{"encoder_arch": "mobilenet_v2", "train_examples": 203450, "encoder_activation": "relu6", "encoder_weight_standardization": false, "encoder_kernel_size": 5, "encoder_expansion": 6, "fusion": "cross_attention", "decoder_width": 256, "decoder_activation": "gelu_tanh", "decoder_inner_norm": false, "decoder_positions": "sincos", "orthogonalizer": "newton_schulz_5", "ema_decay": 0.99}
Rows from block 4 of the text decoder, named by matrix and row number. Rows with one number belong to one neuron. Each number is 128 + 24 x the weight over its row's rms, rounded and kept within 0 to 255. All counts start at 0. Numbers have three digits each. After the name is the row's rms in percent of the matrix's.
# fc1: MLP up (decoder.blocks.4.mlp.fc1.weight, 512x256), inputs 0-42
# fc2: MLP down (decoder.blocks.4.mlp.fc2.weight, 256x512, transposed), outputs 0-42
fc1.185 102:112130127133129129138119129156171122110150128157090118101130106120142116141121136122128150117129151121149105156107124131170103120
fc1.186 090:139121122122153111123111143104112131183144162177134130166128137146114093122122132127084185131151153132094094110140163173105139148
fc1.187 103:089136114095109134161087142120106086102152174151164135104131116109162097123115064124107149181106145147090166135176102123153132080
fc1.188 119:089142163120109085157079146154158126101119167154127146158208114120144135110133116089118162105141139144129120110111114106135140141
fc1.189 105:120175135089141173128169145132106100105108102188148168174154150105171154131140095128140124161146193131108099136112139170126154117
fc1.190 101:112142125103124118126122102126140133133165115123120111108136172109119110093098091128168124146121137153149169073067111092088125120
fc1.191 099:112085132121124095115162150178129109115184144109103156100140178157129139137131143117108109118130088160118130093132127103118094099
fc1.192 110:133136090141126134080143103167105163093173134130122128092112141124139137176088136121157166148096156149095159144116112098181088090
fc1.193 106:101058129136128133160150145151126099099123097094130112142138161104093127159134155151105168139085124121094117124110112140110154151
fc1.194 103:110086109155116103135146195099104133097135128112147117135130154154120158124091129079126130138128136073123128116173149117128140141
fc1.195 107:096122138171102119110099129144154095139127116148090179168138111156102137138148112101121111129119131144120102143142139099148095130
fc1.196 105:126095114154131129105114124124126143115100127109125084129091125134109158081103146128131143154102140152139133146128143167129149118
fc1.197 097:161121132104115107117168088140106161128132111105119142140159158140141113104147157121109155115100149123120150104106086145148134150
fc1.198 093:077139164134131166112119118147114097096125107127112162138113171105104115106093124130205163114155160138146120109128149151138147118
fc1.199 094:086134131125107160128118135103146143171174129128095129132112121104107106178148134135128162098117143094141124109123124127118113127
fc1.200 106:124104146148154116122089175120144117139163137087162124133149150123139156134135120129118138098145170134134113142150124120119145138
fc1.201 095:162117114088117166167088145134098160147155148107136157131098121093109133117145137103138132138136121133143111123120117155137175132
fc1.202 104:119116101113121151123185140154109103162142112126128133144122124133082131161136148148139143182139151164110125164165131102120104130
fc1.203 101:185075121170131130086119117138141115085141114125137131141116144149119084155096145147112117136146132096147146117163121129120133073
fc1.204 110:130123127142117109146137128131100113129108149133140139151116197150097132122129114109105128134087160154096121145090144191151149113
fc1.205 107:121150113118078126103143097112168117101163120135155167164123112136145098122122114124168140143128130107146084141163153128118158141
fc1.206 118:106118096132106146131152136097078150100143166108098135096109149101118106131150148137172138124161132133099099131164127109146121132
fc1.207 097:127118117143088080106130166154197134137131082122126122149126111166125151136114115110155097144128071055159142135155137129131146158
fc1.208 096:121118117107143129111143128128127110116149120133135086129117127126146131131106062048126141126129177111095146155140119114146108095
fc1.209 104:137121165136144102140122130153103124141111167156114145100076147164132131134152122104145155118114139113090145126128173121145122157
fc1.210 100:104128139136140135152128128130086131111097160122148128154156116105178119151170110119137130130086190142144124091140127156168112120
fc1.211 107:121166084112116134125066092152112119102116134097114139146120103109136102139130097135106148170137145134133117105123168126126169160
fc1.212 089:116151121116118133129152108147141171093128118124133081148119150140176122123165108130130107124155106141129129080148163083130098106
fc1.213 099:156144170119120164116117102114136141128145137187075108147102152159080104099104113113152125097123126134109131133118152088142108110
fc1.214 102:150129079080114139125127075119171135121191139135145118167126136140149120115126126124143144154126118097139159152128154087155112124
fc1.215 102:131137105113139148129147148070174113114120095121097119122169118115110138125108121149119077115143115169068099129130124146152148101
fc1.216 099:111099120121150111148113114125141104141150121148092097159107167121128132152152149181132130092139156088114135073104130117107138093
fc1.217 100:117141127109147082146146122123115127113127167160135098087158119131130120134095115080176130116148121090130113139173168144160163136
fc1.218 094:126116108104110122111173164121135153106103135131117159137145126119122110125141137152150136100170065154093113086136113136133141065
fc1.219 107:113157125174110142132165102101130114077182156125091126122144120143220154130113096123125118137082124121119103133122159172172110100
fc1.220 103:129133110110143170120141194146145159143140132136073097141142135140136166158177102131124145102128114104147138158141126095141153074
fc1.221 097:169113140161094132120143139154129129092104156101149158130123133094141102154171117114108141126167104150127159133129132176134083111
fc1.222 089:174130138153111128146150133146125131108117144121141147173072113143102086132147072137157108106111089133145144131124082109126104126
fc1.223 109:130122163115117166089175112122150117147151126145108177104124105147144123140133114090074078141103155108134126162170152150136148144
fc1.224 097:134128142116113123093175138131094200142144107134095173112127104141104125163116112086107106152147127120130118138106125140113109114
fc1.225 098:133185117160127146143124137132141108089126132170133182111178142165123142121139083054124150164087090128114090133136100128138124098
fc1.226 093:127140145132102084156124129100141122117111101132122146117144136143154113093155147129098136123121141088117124120135104132163095104
fc1.227 094:161154093138092111136135097106154159130122106142136154165127116156127175137136128111113115140100130114118114104113165138137136156
fc1.228 099:082100139150138118106089130134130114104175116123139126144116156118082135113101175160131143115152095145154161109123157137117140111
fc1.229 099:148118156117147112131114147142143146131142120134080135158147113149105141114082078108132115148106124165136095110097099148116093136
fc1.230 104:151132131169112159099094177162151117112110090078135124169131080130123169133128123134134155071102111125130144114149153118124118137
fc1.231 093:116131096128167124122155131104143124094176103118116114126126146153145136137138128145155157146125145152115157153109120148128116155
fc1.232 109:081158162133127169095132156126111136117095138164069127122140174133146118153132137140141077125157138106090105139113179126125095097
fc1.233 097:067075116102136151117123122078129156113143159150125134116154074128095122166173131149147129094142083101089147107119138085123121159
fc1.234 107:115115161124128092171173140143096112109126165113110145085157120126119134121102154096159161146136141113128123130161172140118121109
fc1.235 107:143166140129119127121077138114047106153124140110137140091128187091162118122090126139128111125145173177153152103124124102130151147
fc1.236 105:106140111136141144113109136136143126108132140131144088162112140116131099143156087102122082121121135113095140183133152152147108122
fc1.237 092:130128151127069129105147116160133096120146148109137130117136095121135136130102138147119162115129152099131109132150145105124131146
fc1.238 110:138123134161068115111120139170149137168136101115101097125163149129121165197143153166095137140188174141136107133174111165146112136
fc1.239 113:103092134074155101140170089117118086119136102130114146079158127131138138126139116132124140144170175150133100162170140087130132150
fc1.240 103:117129101158163110165110105121174151141116109124118118115125168082165115125150117097124130092121114105084125124154120124190120139
fc1.241 100:102119159123134141116080131121153107141102121153134173128164171183150161132162138136144125106158140165103133145136152100135139110
fc1.242 099:097143113185171126122149138134151106127134092144164119173127137136142151152093120109134148116136119124147132094158138092089105132
fc1.243 105:083077098139148135100113110130105148119123128158140148095103091123131095128150140127121139110108134126145153090114150148135096136
fc1.244 098:154145162130137153120120169149109128150137169123137121140118140163138116141151090146117140142134095098145134139153117143149120153
fc1.245 096:117125123074125090145121110128100122133145168122124075161147130129077155087099098142164091101130172117134130153142103128157168158
fc1.246 097:129158153097108113122174106112138133108128133178094137114174119150130137090063135103120129126134107134107102107091132131127133142
fc1.247 098:108079139134165143128075135134109158142155127131087135116129103137063135142170149156115141126118123111116138149107176141157123123
fc1.248 100:136147154144131145131149146117106124093112121166102122138091140120118107131147142104105140145126130084117036140122144158166155114
fc1.249 098:147153163164192135125138147162121151089161129133102133124100102191132092125158157145149147162111109120087171120148134117114128078
fc1.250 100:109154136123153084161108136151107134159108099160120101142118111093101133132120108155186148098175091101092152116189134095139134120
fc1.251 092:144089134123173144078119200131164141108155121084117142126156112119097128149138152114122165127111141109134118106140124153127166142
fc1.252 098:093124141082122102153109140164130098163108101097127157149154104093161115122161095152151113128164088095115114125142121099129072130
fc1.253 104:168131160149108103123107128124117132156121127114150115124139144131148138093107142154128167137118153140121125086112115148143123110
fc1.254 101:113156119123147143110147148132125130169139170114141104117094137084108110120161114118122128100172092156099128139102140088174147122
fc1.255 104:105116168110156148112158136130101111106126148133101118099113112136159112099104131143149156100109093148100145128138122124167116104
fc1.256 106:092117055095094145135074155112114135137159142153143114138153184138136101177147155142139140129065129134124099158149139067113116083
fc1.257 101:163103174105129117131118140094113145088161161121104168130095123119132112139106123137112113140089134125148096144146127172150143123
fc1.258 098:178152115122120153161120108130104102146161146136132089123144130123094112149184116137121111119130156131113157165133103097125132111
fc1.259 102:140127126148100122173100082104163150103142107163103119127125087129140170132149115147143114161095157085125081113130124139088122116
fc1.260 089:131134168143132145142133129109112078158135125122106112101123177099122084116124134130147115139104111141115119124149130131147155094
fc1.261 104:154175114099114151130116134143144129124135130106128077148122129120150111118077113143109117155158168120099101172128108146144093169
fc1.262 095:148117165083150139126164155139117162147151151121120102117128109120123153153154085130108108174132092119145178129173121110125129098
fc1.263 098:149131135132154150139161138160167097106118154114092129136172147135123113111121131100108118103105112147141119132155158128168132177
fc1.264 094:104108157137123145155189100146139135119152121107092139150108128117157147159120148144152173119091113087149086111136144138146155149
fc1.265 097:100168123141127142150117128111103133122141153144114120141179156129148124139144109122110159126115196091128164159119102117142145112
fc1.266 096:153106115125125114160091086119142122088122121140117116142144138132104092145156134169140119117119096120120145128130136124130145096
fc1.267 086:143136092149156109134119131133129115101145104087102145084153106151116133110112169120154086135161142087154143098145118099110117085
fc1.268 097:078141171141119128078146150107142137202121122120174114137133129101145080113110122092156137145134118122107102126123132125131099136
fc1.269 099:174135127105143138106142124121130108101164116126134107124098131146135152089105086110144141114140121117121103097093135097141163157
fc1.270 106:117095164118142141143105115152123105107153134109164127160143091115112094115119145145109132090091120159069161133126176143114124145
fc1.271 091:077129117147140124141110164116139127135150122120120130143130109121132152131138106115148103122140136142122100114101105128166129172
fc1.272 095:100152153129162170104128152149157144079109174133126160148096154116138115112122140092128169129139148119092097092138135133152142102
fc1.273 099:110111148110163138139087128139104118155154119095152137141136152126145116176147128120114114150131086129106147139155111137137132147
fc1.274 109:133149125150140109121128138150074116096136090175124131129147173117126130133119103151203145100153211121135131137094151142128108148
fc1.275 093:114143118125121138102191150160129090125125159150114154146128123119137129129173128149136148093168107129114120096133146146141134093
fc1.276 092:123121122117075126072086145146110117127100077137132129100126128102129149129120132131152137107156153128106168097108096131101135130
fc1.277 098:138105130116153133102078152145156121139158085118106158109127125164153125167110126132086140125139205122155122138138152100091111135
fc1.278 096:163099127171141076115089120125138127094126154093141102150134092156131075159156143116147165119154126126164092103111096144143146163
fc1.279 109:136155138098113098154119134144139121168120112112113107148137168109120112115110151148171154086119101113172105153132150127141101118
fc1.280 094:091122134112105136120116136138105124134136094084151112130108124114067093137118147092165128157167171068109088179128110060103116159
fc1.281 106:086132144086150145111118171113148148160133124097140101170149107120126169128093080136140148095165093104123138152140106119145127119
fc1.282 099:124115142123175171105131128108115120132115141151125145120107094116120084150115151120135125135124094104146169103102149144073121097
fc1.283 109:111076139177095131123084120131152106095148110145103162131143130148111105117150120105120097117136127137133109146151111133112098105
fc1.284 092:129129106085123116107125107132127100145112115137151107143124117187141131086169086172158138148129116094125142128176155139092132120
fc1.285 097:106124136123103157098111101130171164123127163127077100123138122128103165142135151129114135102137128107128095153182154113162144132
fc1.286 105:104163106166126106116127155122138132134125133134107139105168136149174142152119140112114150119134141104152152114135205128123150118
fc1.287 097:140098126107162115135166138132096117098100125139097175127128111120098119136120162164168130164141192136077156100145120147136136121
fc1.288 095:088099110141157143159164113136152098117172130096117120137079133151119169132136087143142095117107122117152135126123128158111101118
fc1.289 092:134110131139167130106101127139086127129126102098097184167130161087146122128151122158095096116125132141184102097126146136134119131
fc1.290 106:111130101100132157103161137150106101129139126102126157132092156142111132146134085132118136123107132152144086129131116149157129121
fc1.291 092:139139141124140143138126157165090144116168110136130157157160145140132112128118135104115096128107096139161145115114130118140098130
fc1.292 117:076130130109116111124156142141148144147134097109139112146175112136130105098133134117102114187154089149124094114111107131140117119
fc1.293 107:132116085125090164116110134132141145087135125100110129151096138151132113151182098102105153158113150146124083153116160128124140136
fc1.294 093:093151107143091091130104131102113150123138160104077104077123161143110142146138094121122135126103089128131110130147091133137085081
fc1.295 105:151124152165160139168148118143127126128152129150094155155120147132112117138163157086160152129088117131142100107072106111140103101
fc1.296 103:141091173125127096122103125177126103149127110120130118094166135122137130112204122160102084099149106127142154156159161145123117145
fc1.297 101:072193150139124071162114097142180107148141096088120144111119104095144129067112144119130126137126138101100183103131157118173149107
fc1.298 100:144106097132114143149114120111142081097118125169142166129143136150096103169146144130110143087127186097134123145137109150112119042
fc1.299 104:150123147132119123150134156103121147142092130140177106138137128168149123151112145130119094114117141101132100123124163148179109123
fc1.300 090:131101110138086103089145116108111131146153066135148151159156119129119135163121105150140113132118166130133125129098140130118125140
fc1.301 090:143100131125108164130141144138086109126122111113095146117134132078157141181132079160143158072120148120157118101103149091119097119
fc1.302 092:186144131156160124081101146114131148121177139093122147129071137147113100170176169145121166136077144102133127141127147147120121120
fc1.303 101:140170142126142127142114104120134175153123127133117126154128141093127146101124136145170152117153093146119120100118135117154130106
fc1.304 100:153096132109146146106127139161168123126136166164116140127107157090091154168132104133141126149136123132080149152112120135147111116
fc1.305 099:092143128147142100125108107111131148156143089107116155098179162138135143130118106069110142109150129160145116122135114150143165122
fc1.306 097:141091136129119156152097160130136124137123148150112095121163153096126180145147172152120143110148152086122147126078133082166096100
fc1.307 099:160126134131164135135139111130144089121131132090125155131126148086141068071116152145132147200120142126118149150148140127163131128
fc1.308 095:119089125165149155085126131162130150105128180114101158149139109120094129104162118155128114080143138135076167136133190133123092129
fc1.309 103:120166148106137150116129141124167145103104106123120132142125115155113067131154102127127087170121160123156124187128098113140126137
fc1.310 095:136089144195161105101092143128108185186100106133146117146103118092132127175131119109123133152080113122112163124088152126111131098
fc1.311 091:133105151154113109121105186130137105144147130148130114138132164058155073125094142138106125115169145151153088133097126094170144135
fc1.312 088:120133171126130147116097156125151153113104109139131112108110122111134162127119110142155182129122149134077086185160126163117115161
fc1.313 094:101143124124147122176124091155126132120165115123130127228132151168123095111121111093120135113121177124156136121150169126123138130
fc1.314 098:124096156147160149120152105068131123176123111135113102149163111126101084166131133098153139101122107066113153152134113104137129141
fc1.315 092:120153098155131143109134107174132078120158159152155178138104129129095119130115084132160163113165096166121103121076140159159137116
fc1.316 100:191137101116120134174136175147158129150169091132124125158096125160154148107143162141120139150121106110134121125162091115128128140
fc1.317 098:123089165089116111096135125144132172156148101107155147125144166108149104136169171115102135126111122098122155143142157115112103107
fc1.318 100:137130130123098176132172121168158140136133169100115181138139148153105096061137108161150141117170148118137065116155147143143109133
fc1.319 111:145143129120112107129125096129124096133133120103087085121112140111136125161156098140066142107094115114079178091156161139146117122
fc2.185 108:119143072120163112116151118121130078115159156132128138148136106109108140120115099143143105117104139154094127131132150137133163123
fc2.186 094:157138110113121121130094131127125130114086102155102135083115098122134114112135117130109123158111106171142140131094149119108156160
fc2.187 102:116091145079122093120139155117097134150102137183128177123125130124131103117134086180124140142138139131127088143109137133112129128
fc2.188 113:133171122109135180131068119095138140154082182158144108143086118122135111131102106140147162121134132138106144130128125106118122098
fc2.189 094:119151120155123153111159148119154147118078115132175108115168124122150123149151141131119138147148177102141137153178159120142113110
fc2.190 094:125131138097078152107192113155137109122153132110123139126132114121146146099159092105172121160122104128136167069133149113117149125
fc2.191 097:104104142097167156183106109169123113112118133088101124155105130138131139122137134126113103154114143094099136146136157163110171117
fc2.192 106:122132142176087122135084112165121110125187152102095145120138136116116185107093152157119137152130135091112145127153095113177098121
fc2.193 119:125179117138104179166121126130153143174127115107152112063120125089093090098164164155112134126106130115157116142090138096110137156
fc2.194 100:126133160099149135106143141158120094153162131162116151149095108118132123155126085122128123122140132140133148163142112148157123174
fc2.195 096:083117149126127148115127155160146106126133159179122152144130131147129122146130122144123114133133141128104128158133099162091145157
fc2.196 105:160141143118142164110096145132129131107135135174162133104104148113170078120118145114123118133152119121134102117084128168122094116
fc2.197 096:123117149102152142162155125109131086173090130143133067098134141130131136154157139132137103124108129087104095157160105137156119095
fc2.198 103:135137173115104146131092155119142106113140159091097139194157142138100104118126118114123116134115105148142132125132139111145123142
fc2.199 096:134136107118134083128160094126151121096130127133120096128155115109136139095123132157110117159126184132082149155128158147106105108
fc2.200 105:133119161134122154177131101114120091141167121147145138123110153097133135109086104179105149151124150131139134131150114125071137113
fc2.201 101:120165117131161113154050118123128146104098132114092083177146110156137113113095105159115132149126139126136141148141145086140139158
fc2.202 103:162173114119089140118088105120124116131162146123123113116154144134100120121146148164127128144097115074138161138111137070073117146
fc2.203 094:128121136111122091137153131118205157190082129126140134157156172126163177180133096109103128142108098099167110131160112142108131123
fc2.204 109:149184119100152142089130108106120165128116079091142136124126108105136123096135105150121137143144096100100171109147172125128148113
fc2.205 099:136107147156144144146094125097128134121107141118148142145079166153157086108115112118147092133146128107154125136156114113155139118
fc2.206 115:099111138160147132136132155152129091151084131121109120083110091113088137128109136173073122144124099104128150165125139081092126132
fc2.207 099:150121141110115124142137100113083180143178110095114160158154139101144151138150149145123105149178126158131148125192155120116117151
fc2.208 091:159143135116198115162107124085157101097121151128139168111113123107156131125173135118135128154110160086134143117139134113127178127
fc2.209 099:082099121098148109138138159088150098096128125135086137131153136132095080153136118135094186137135148124089182130120213141132148080
fc2.210 097:140100138142124080180148115086165107120178122130119148130151117141133125132116091132181123143097164149148140120139114091124115108
fc2.211 104:105120144122097134147125147112123170118117140148143128152117095113164120152132099130178093150144147161137132152159140176178110131
fc2.212 098:128125138124124169120109189127112098132151171081122117119130116113163141157106132118114175123152105086105109140144119124108131130
fc2.213 096:129072140120140121141108102136105118150131115165154137135160109155095085177137087145112119117109120121169124109135145134136128113
fc2.214 111:162117100084143171118119089124139136103125138123126117153157082125121143141146164136127132149117103114114148104137181135149077141
fc2.215 105:098113140124110112118171161111123112138114096136094095123120127162151145104126138104145137098142161139157131134093142111148114118
fc2.216 098:123063153102153090124144140143114150135130143116170150125152123144126133148149174084109150097124122132084104130151137139146170168
fc2.217 114:166128106123188149155145106123127125149109130204118079097143129115132174133147102103121100131132169132138114084125132127124151096
fc2.218 097:076139157098143080103132095139128137140144165122181110163123062148152116085111121117146102189127131152109143105111145158157134126
fc2.219 111:137093143139188133137139118129140134098146106115108112166121119098107155119135130154105154095142112146157138144111163145138154127
fc2.220 097:175133120120160099146117111126103086111141096135128161104156084114173161168118129138132159130121121087114133115130119119128092108
fc2.221 093:142151149141133153165128131090164157129148125136126131134162120111113147128074131143137174122119139124127125111142130160098147142
fc2.222 101:115100100130114146134116126130133133144121111080156144148126141158139140168129149121132122163154098139106107152105123111104063127
fc2.223 108:155112124141115143134163136176115135123128110136117146135110139141141099122112155153119116152153144103128129137153151183130081116
fc2.224 094:125158110110115139150140147133137137119166144144125146120164163119114144058138155103143169072106088083069125086128128164128132125
fc2.225 103:115167147128133134119129114134170088156136166118140094122139101090129152131078136111090142119159138111120105103147130133106118097
fc2.226 096:112158145114156144131165116132130097147142125144115142161143153149116154133127134140146125151127139125088134117091070183154128154
fc2.227 098:060117127123130123097104120099136145123177096158149134082109110152120105079180145127104083113137118149125139134123127193101140108
fc2.228 100:112180118101106098109120106107084152155164129109100136122159158105133179122126152096138176163088101095157122116147147136139132138
fc2.229 096:137128127131112087144135147122123123171144119134122111146131138122083172125149128136159124167128135151072136137107123144143132138
fc2.230 092:114149071123125134142135106121115148159158121125122146118133112148150093139118153154166089114166139146169195134149102163139177142
fc2.231 092:108097094105136126111140132143115125141098168135078154154112150110131114120114142139155159144129150125130144139144111084149108091
fc2.232 119:130154150136148119109154138131095125121105123159173129137191176148114110141132154130121117149134133090143117090085115143141121116
fc2.233 088:139106143115120111117108156151155163109095105149153155122090084125123148136159137139153093141134102120144161137134119130164162112
fc2.234 112:121075131096121122072118138137141111104123169149132113144142136110136114114081177100134151140131151149143121114150129123117086134
fc2.235 104:123116099109124102121145179073095118102116136153078133126164126110117104141129146125054124136119148128122150113128167117129137142
fc2.236 098:171146141139160150114100097140137136147147094093116096168109143139161089117139152126114129136138097137148091153128126176116141078
fc2.237 099:099162088121096145081135145137142139133120118122130125128133100142176201091155072126103117142106162077066143138136134108115156157
fc2.238 124:153109118161149085106113126097132168136154148134116106152143128076125141152088137141100101128130153183112111145168161140141121135
fc2.239 108:123126112142156116118127094114100139102111104121159147106144138131148166160130129124161105172131119160115121076170087095104163165
fc2.240 110:127110088080117130143143134132106123154147116092119135138130136142122135118151120126138141176100087176171169123127103099085123125
fc2.241 097:131098147176120084116125134178144131170124119105144115105141123129129100126124154148105151120156126140135118115123130131127097061
fc2.242 095:168147121151135107104130104111110115063104131105112107145117132115183147133107122134118137116136137111130102120148146112124164112
fc2.243 111:127082122140129127098128130159112110115108098154142120095134088098168118141112119116091126137143140136158106161129135165149078133
fc2.244 098:115143116152162170080140154148114139114159155151123109149134151101114118091146079111179109130116159162094113116145113118130182122
fc2.245 099:147144120125140155140075086135097090144137155177082147099107128102124150114155135109120127095109129116142089151139164130168141117
fc2.246 095:113130135132179151141150143133124123133074155112151130096124120121098168114110143116150136094109099134150143129111135134074135161
fc2.247 107:131107110107144136106178156106129156120199158147110134142083104090130113107140149101124140130107105123157118155106163157120075139
fc2.248 106:158147089111109142142087103117119124098110106160131099135139128142130131141124132161156133137083119105149124137117132101124141159
fc2.249 102:130109146152144123149117125114098123102157150159117152105117108173126110100178165136129146088099143183100122140136089117124126096
fc2.250 097:146130138156130125123098141088131135160121131143137126126116151142110106088143135132123138138151102049113183150131099131124160133
fc2.251 093:139125122126145118120172163098138152162121128113175156144116081153153111144136138124146120106146173126077152109067139120096127085
fc2.252 100:136109139158147136105080111105113157157123168169132129107095126175136125108129150163131173066116153151116118111153127119096094119
fc2.253 099:104140113147126124132125137186141182123135100143144108152127127090142167111133169122122112117139161121117189119128160131151105125
fc2.254 105:141111074127112121129138132147130141093131132136161091138151131090112116120125138144138144142153108148075107167108166110147132160
fc2.255 114:112109136152137112109118125159126138139089191125110131112141098135126147110115124093123111091170117150098139095112139105128119112
fc2.256 101:135104111108102113125151123098182137120144141123133113167103144121118158169155164106121137174123138113067100146167177136133120120
fc2.257 104:123119158119111109111112121090115160108126130130153114149106089128116090133163061124145110116142129128142115138156076135108167118
fc2.258 101:125134146142085137128144111181122100121117133054111158119168090129165131131114093153145110132126128128115176143095085152122133082
fc2.259 101:155089096098147159147099131126120136124127160148134130179135140123124103145141124138105143104114070157110124140098151130118107156
fc2.260 096:115122143132119153155144164149129133138126132149131056134085108125140131132132127121108103131145111172125092144142116109155106133
fc2.261 102:108137100112097156141124128127142126148144143143132106185121137167122167100115108126142140109097131150165078128110133141098125073
fc2.262 097:136170137118144148113106097153141079157148124066147164118145120129126121128118151103087106149116121144152108094084149117146096152
fc2.263 098:164108134149116154131174141117077125146122144145115162091111132190138122122159131141193166145108107112131164107064102125143127114
fc2.264 098:137184128173099084132136148120145147140119121139145146114155113146133138160080097129132112152173104119133148092120104165166124111
fc2.265 097:140129122162101127110157115145119122085098125166089142113111156144076136134114126125134112154147144125132132115165112113136064131
fc2.266 098:135103143099159170139107123142137145072100109126147128165150142138119141115084106119145120119157124164114146152083098081115127160
fc2.267 088:152116137105126140125121118117105130151113156145141107126143128165136119094149133115085145099122094106160086117142129166111145126
fc2.268 092:128144145144111128131107119134111124130098085168116122136101146147128161100157120104117177150121137105121105126099111094110102114
fc2.269 106:103176121150116130128130137110114137114115132117100114126098126159099140136148114121132121118131111146111111164088150101119112163
fc2.270 103:118097184130167138171115118099120139137139141128162114142116107129111130142169113135134114141108164116071097130122152119112163159
fc2.271 094:102153125187105100151143177136109102136107123115135115115121087120123170150090143096162121161125154099145150151088140157129151148
fc2.272 094:136147143153101145158093129145161120112136097142136133134078172147121155129152130112150103156139151130139127106122136106130117138
fc2.273 100:117138141128154140102140153095140108125140103139165085095139135112102134114119113099118168129088159079114139124104133122125126142
fc2.274 100:150145125082138155105135099117110188134160143113090122129119132092150132137136158144173163112118129099151130113200133159147150118
fc2.275 099:150142114158093160119140125118092127126140145137087093171092132148124052082127046144102162097144147135098132122102113124142133130
fc2.276 096:111144092132140120118119128089126106152154137123107159123129124141157136138133091117149125122127147162124119101116105111059093115
fc2.277 097:125144134127177130149151147120173130091102117145153140119115107100129110094158135122170130133160084088130143117126101111114153143
fc2.278 088:140122133084061130103152136152143112139154124164208153119125153145141175154114142154151138122156129087094187077163146114102168102
fc2.279 102:126144120119129134090104154139168152134152156114156139130155153131178138122128170111131120119133131179228072108120089121129110105
fc2.280 092:112165083119162108142111130121160111137137156136147114084137124111134152095116125150122162113131098108142111092083140131159166049
fc2.281 111:085157114113147081127142127144153111093076092139095134162120091131121136134133174129099099155121188100123124118111103164120105134
fc2.282 086:125058131120127139132118146153178128120107179175134165148088143071107158091139151106100124081124114117170168140139156107134108159
fc2.283 104:130120159122152092062155103163115125131153117169097134176118129179149184092094123138123118090131166185103052132127143107088128137
fc2.284 102:126160163158140142124094127150141133149148132160146110119123092194180170124101079154117134079127098122153087130142132118116097150
fc2.285 106:110130140130150144096135153123120179105094136141125095072127071119089114101113128124127165119130075136113131137119114169170105138
fc2.286 101:178152117126119109153132128139160116134117125117120122163186126122146108111165143111085147118162106081135157102099115102118123112
fc2.287 091:094130103113126128124054137099113151159135153101172121118133085123101123103154099118168111145069122112091118111166089143133147121
fc2.288 103:108143083182142130164158131164165123084133107094142124120142180144114126154138087162144128142131107148134142124131123099095123174
fc2.289 089:148151150113123126099161079113184135123124135160105168125150164088138127121146098120148125150115150095178087096140144124139101115
fc2.290 098:117133065157158110130124111136158122151140114140114130138101122100156107178134135121124119145130134104084165124107116133154128109
fc2.291 097:140162110134142113120064079140120163130098138110126091103085127141164119112125118090100109135101131141095094100107154095135147138
fc2.292 108:158083140143165141156111134122101152162137097143115181133118101138094152144077140124147152128148132126127149148143127128120100117
fc2.293 106:166098151082123128112171103095115140134114144100097165132144081139131152168150121120137163130121152105152118129144152140100143122
fc2.294 101:095135112148077096145072110178102150125119121103142152141142112125111160143138178113103119159148104152162101136128127112104107117
fc2.295 101:121138156135101153175150115143133146117131124073120094129109135146151118097118139124170127136085130096109121153100130124137138101
fc2.296 098:127147113136115108140107115103080124162097130130124073130115152165108131167123132122153141153156129127075155112102152136130140139
fc2.297 105:122108165134107125193169141093132089141125133089131132111127117128164108108059135134154110119108111085100171050109095106132165114
fc2.298 098:147098124118154115092141144148120116101105153121150134093108147121167182154139099137130139095138169122144069130111111153106123099
fc2.299 095:097114105140117122142127122120120100168146145157159162117109132123140122102108124125187074163135119152143137101121111141128142111
fc2.300 088:097137129135115112133141146150123111106112182091108176113116085142102112118126114126115083141131142115121100111136124117109120142
fc2.301 099:140125151115125142137107134137114143087144157133133116089123134125119160142152126170154125129137111090115096116135129095088141171
fc2.302 084:117155132160162116118175112120119097139134153095093126155158127094132125164122156167117137113140128119138125128109124129089119098
fc2.303 099:110131114132099131124106124125137172165090174112132104126135178113073140134117149136108146123104138122170100114129149162169123127
fc2.304 097:132133153142156115147133138074079125142161150135125154110175121115098209149115107121126158132116158121116137168109087143130141126
fc2.305 098:149152137143128127103192152130081151119151137082175138121136141132124083153106119136101161106107100116118156100127161142136092124
fc2.306 096:090180141093120116131114148119151140122138146111137160084142150146127148114135177136147120155100111088120126157128085123142140110
fc2.307 088:098109171135126106121105148150166134129098136096097155129129115116141153125173100125132156157099122169148086158142176132144122165
fc2.308 097:127121151131108109159159127149153115094106084138116144146141112118112094110119155105120084138100091143152121138152134091158118170
fc2.309 104:108181093082173140136077108138164099146131148173121172111124135134107123142109137128104072105109114140116111186101152126107093139
fc2.310 092:131138142123156077108116133143171146144156077108155116145094118127110151106115183160155137190093138123159069173134142148133139104
fc2.311 096:115128115169183092129092101121143161138102152123132086138082129154124105128103121077129143127130134074116112140155122105158121106
fc2.312 097:135118128135146113140129167162170095136110136158125083140111140119109147145089107133148185096125157130165116109143132158180129118
fc2.313 099:108116155093081157098069143117125114127123135166151102167092128110105129113130125099130131145116127174166143157108151096143145161
fc2.314 095:114129110123111156147111126147117098140166148184121181134144151134124118100112131181109166122157107132171119075170080099117141105
fc2.315 093:097125105135125118146142124104082130105098161086118151154161189138123163117094100107131138160139137162157114135149104129103157131
fc2.316 101:131145124158106111111127159123186098091147094136091116156086148164177124098162132116108108153127096106121132102161150127126125168
fc2.317 092:121140146135140131158157166117109135128134184131178152126088125112115148137096147107133165127181174184120085140107133111109133141
fc2.318 099:127153095133116189097161154138100120131177135111148137165116111151142135109111097170134102130158116136149092088121118153110126128
fc2.319 105:078121123155105103103156124141141137162167116134117083141084153175123125114148152136097141118137119145107153115138133130149114102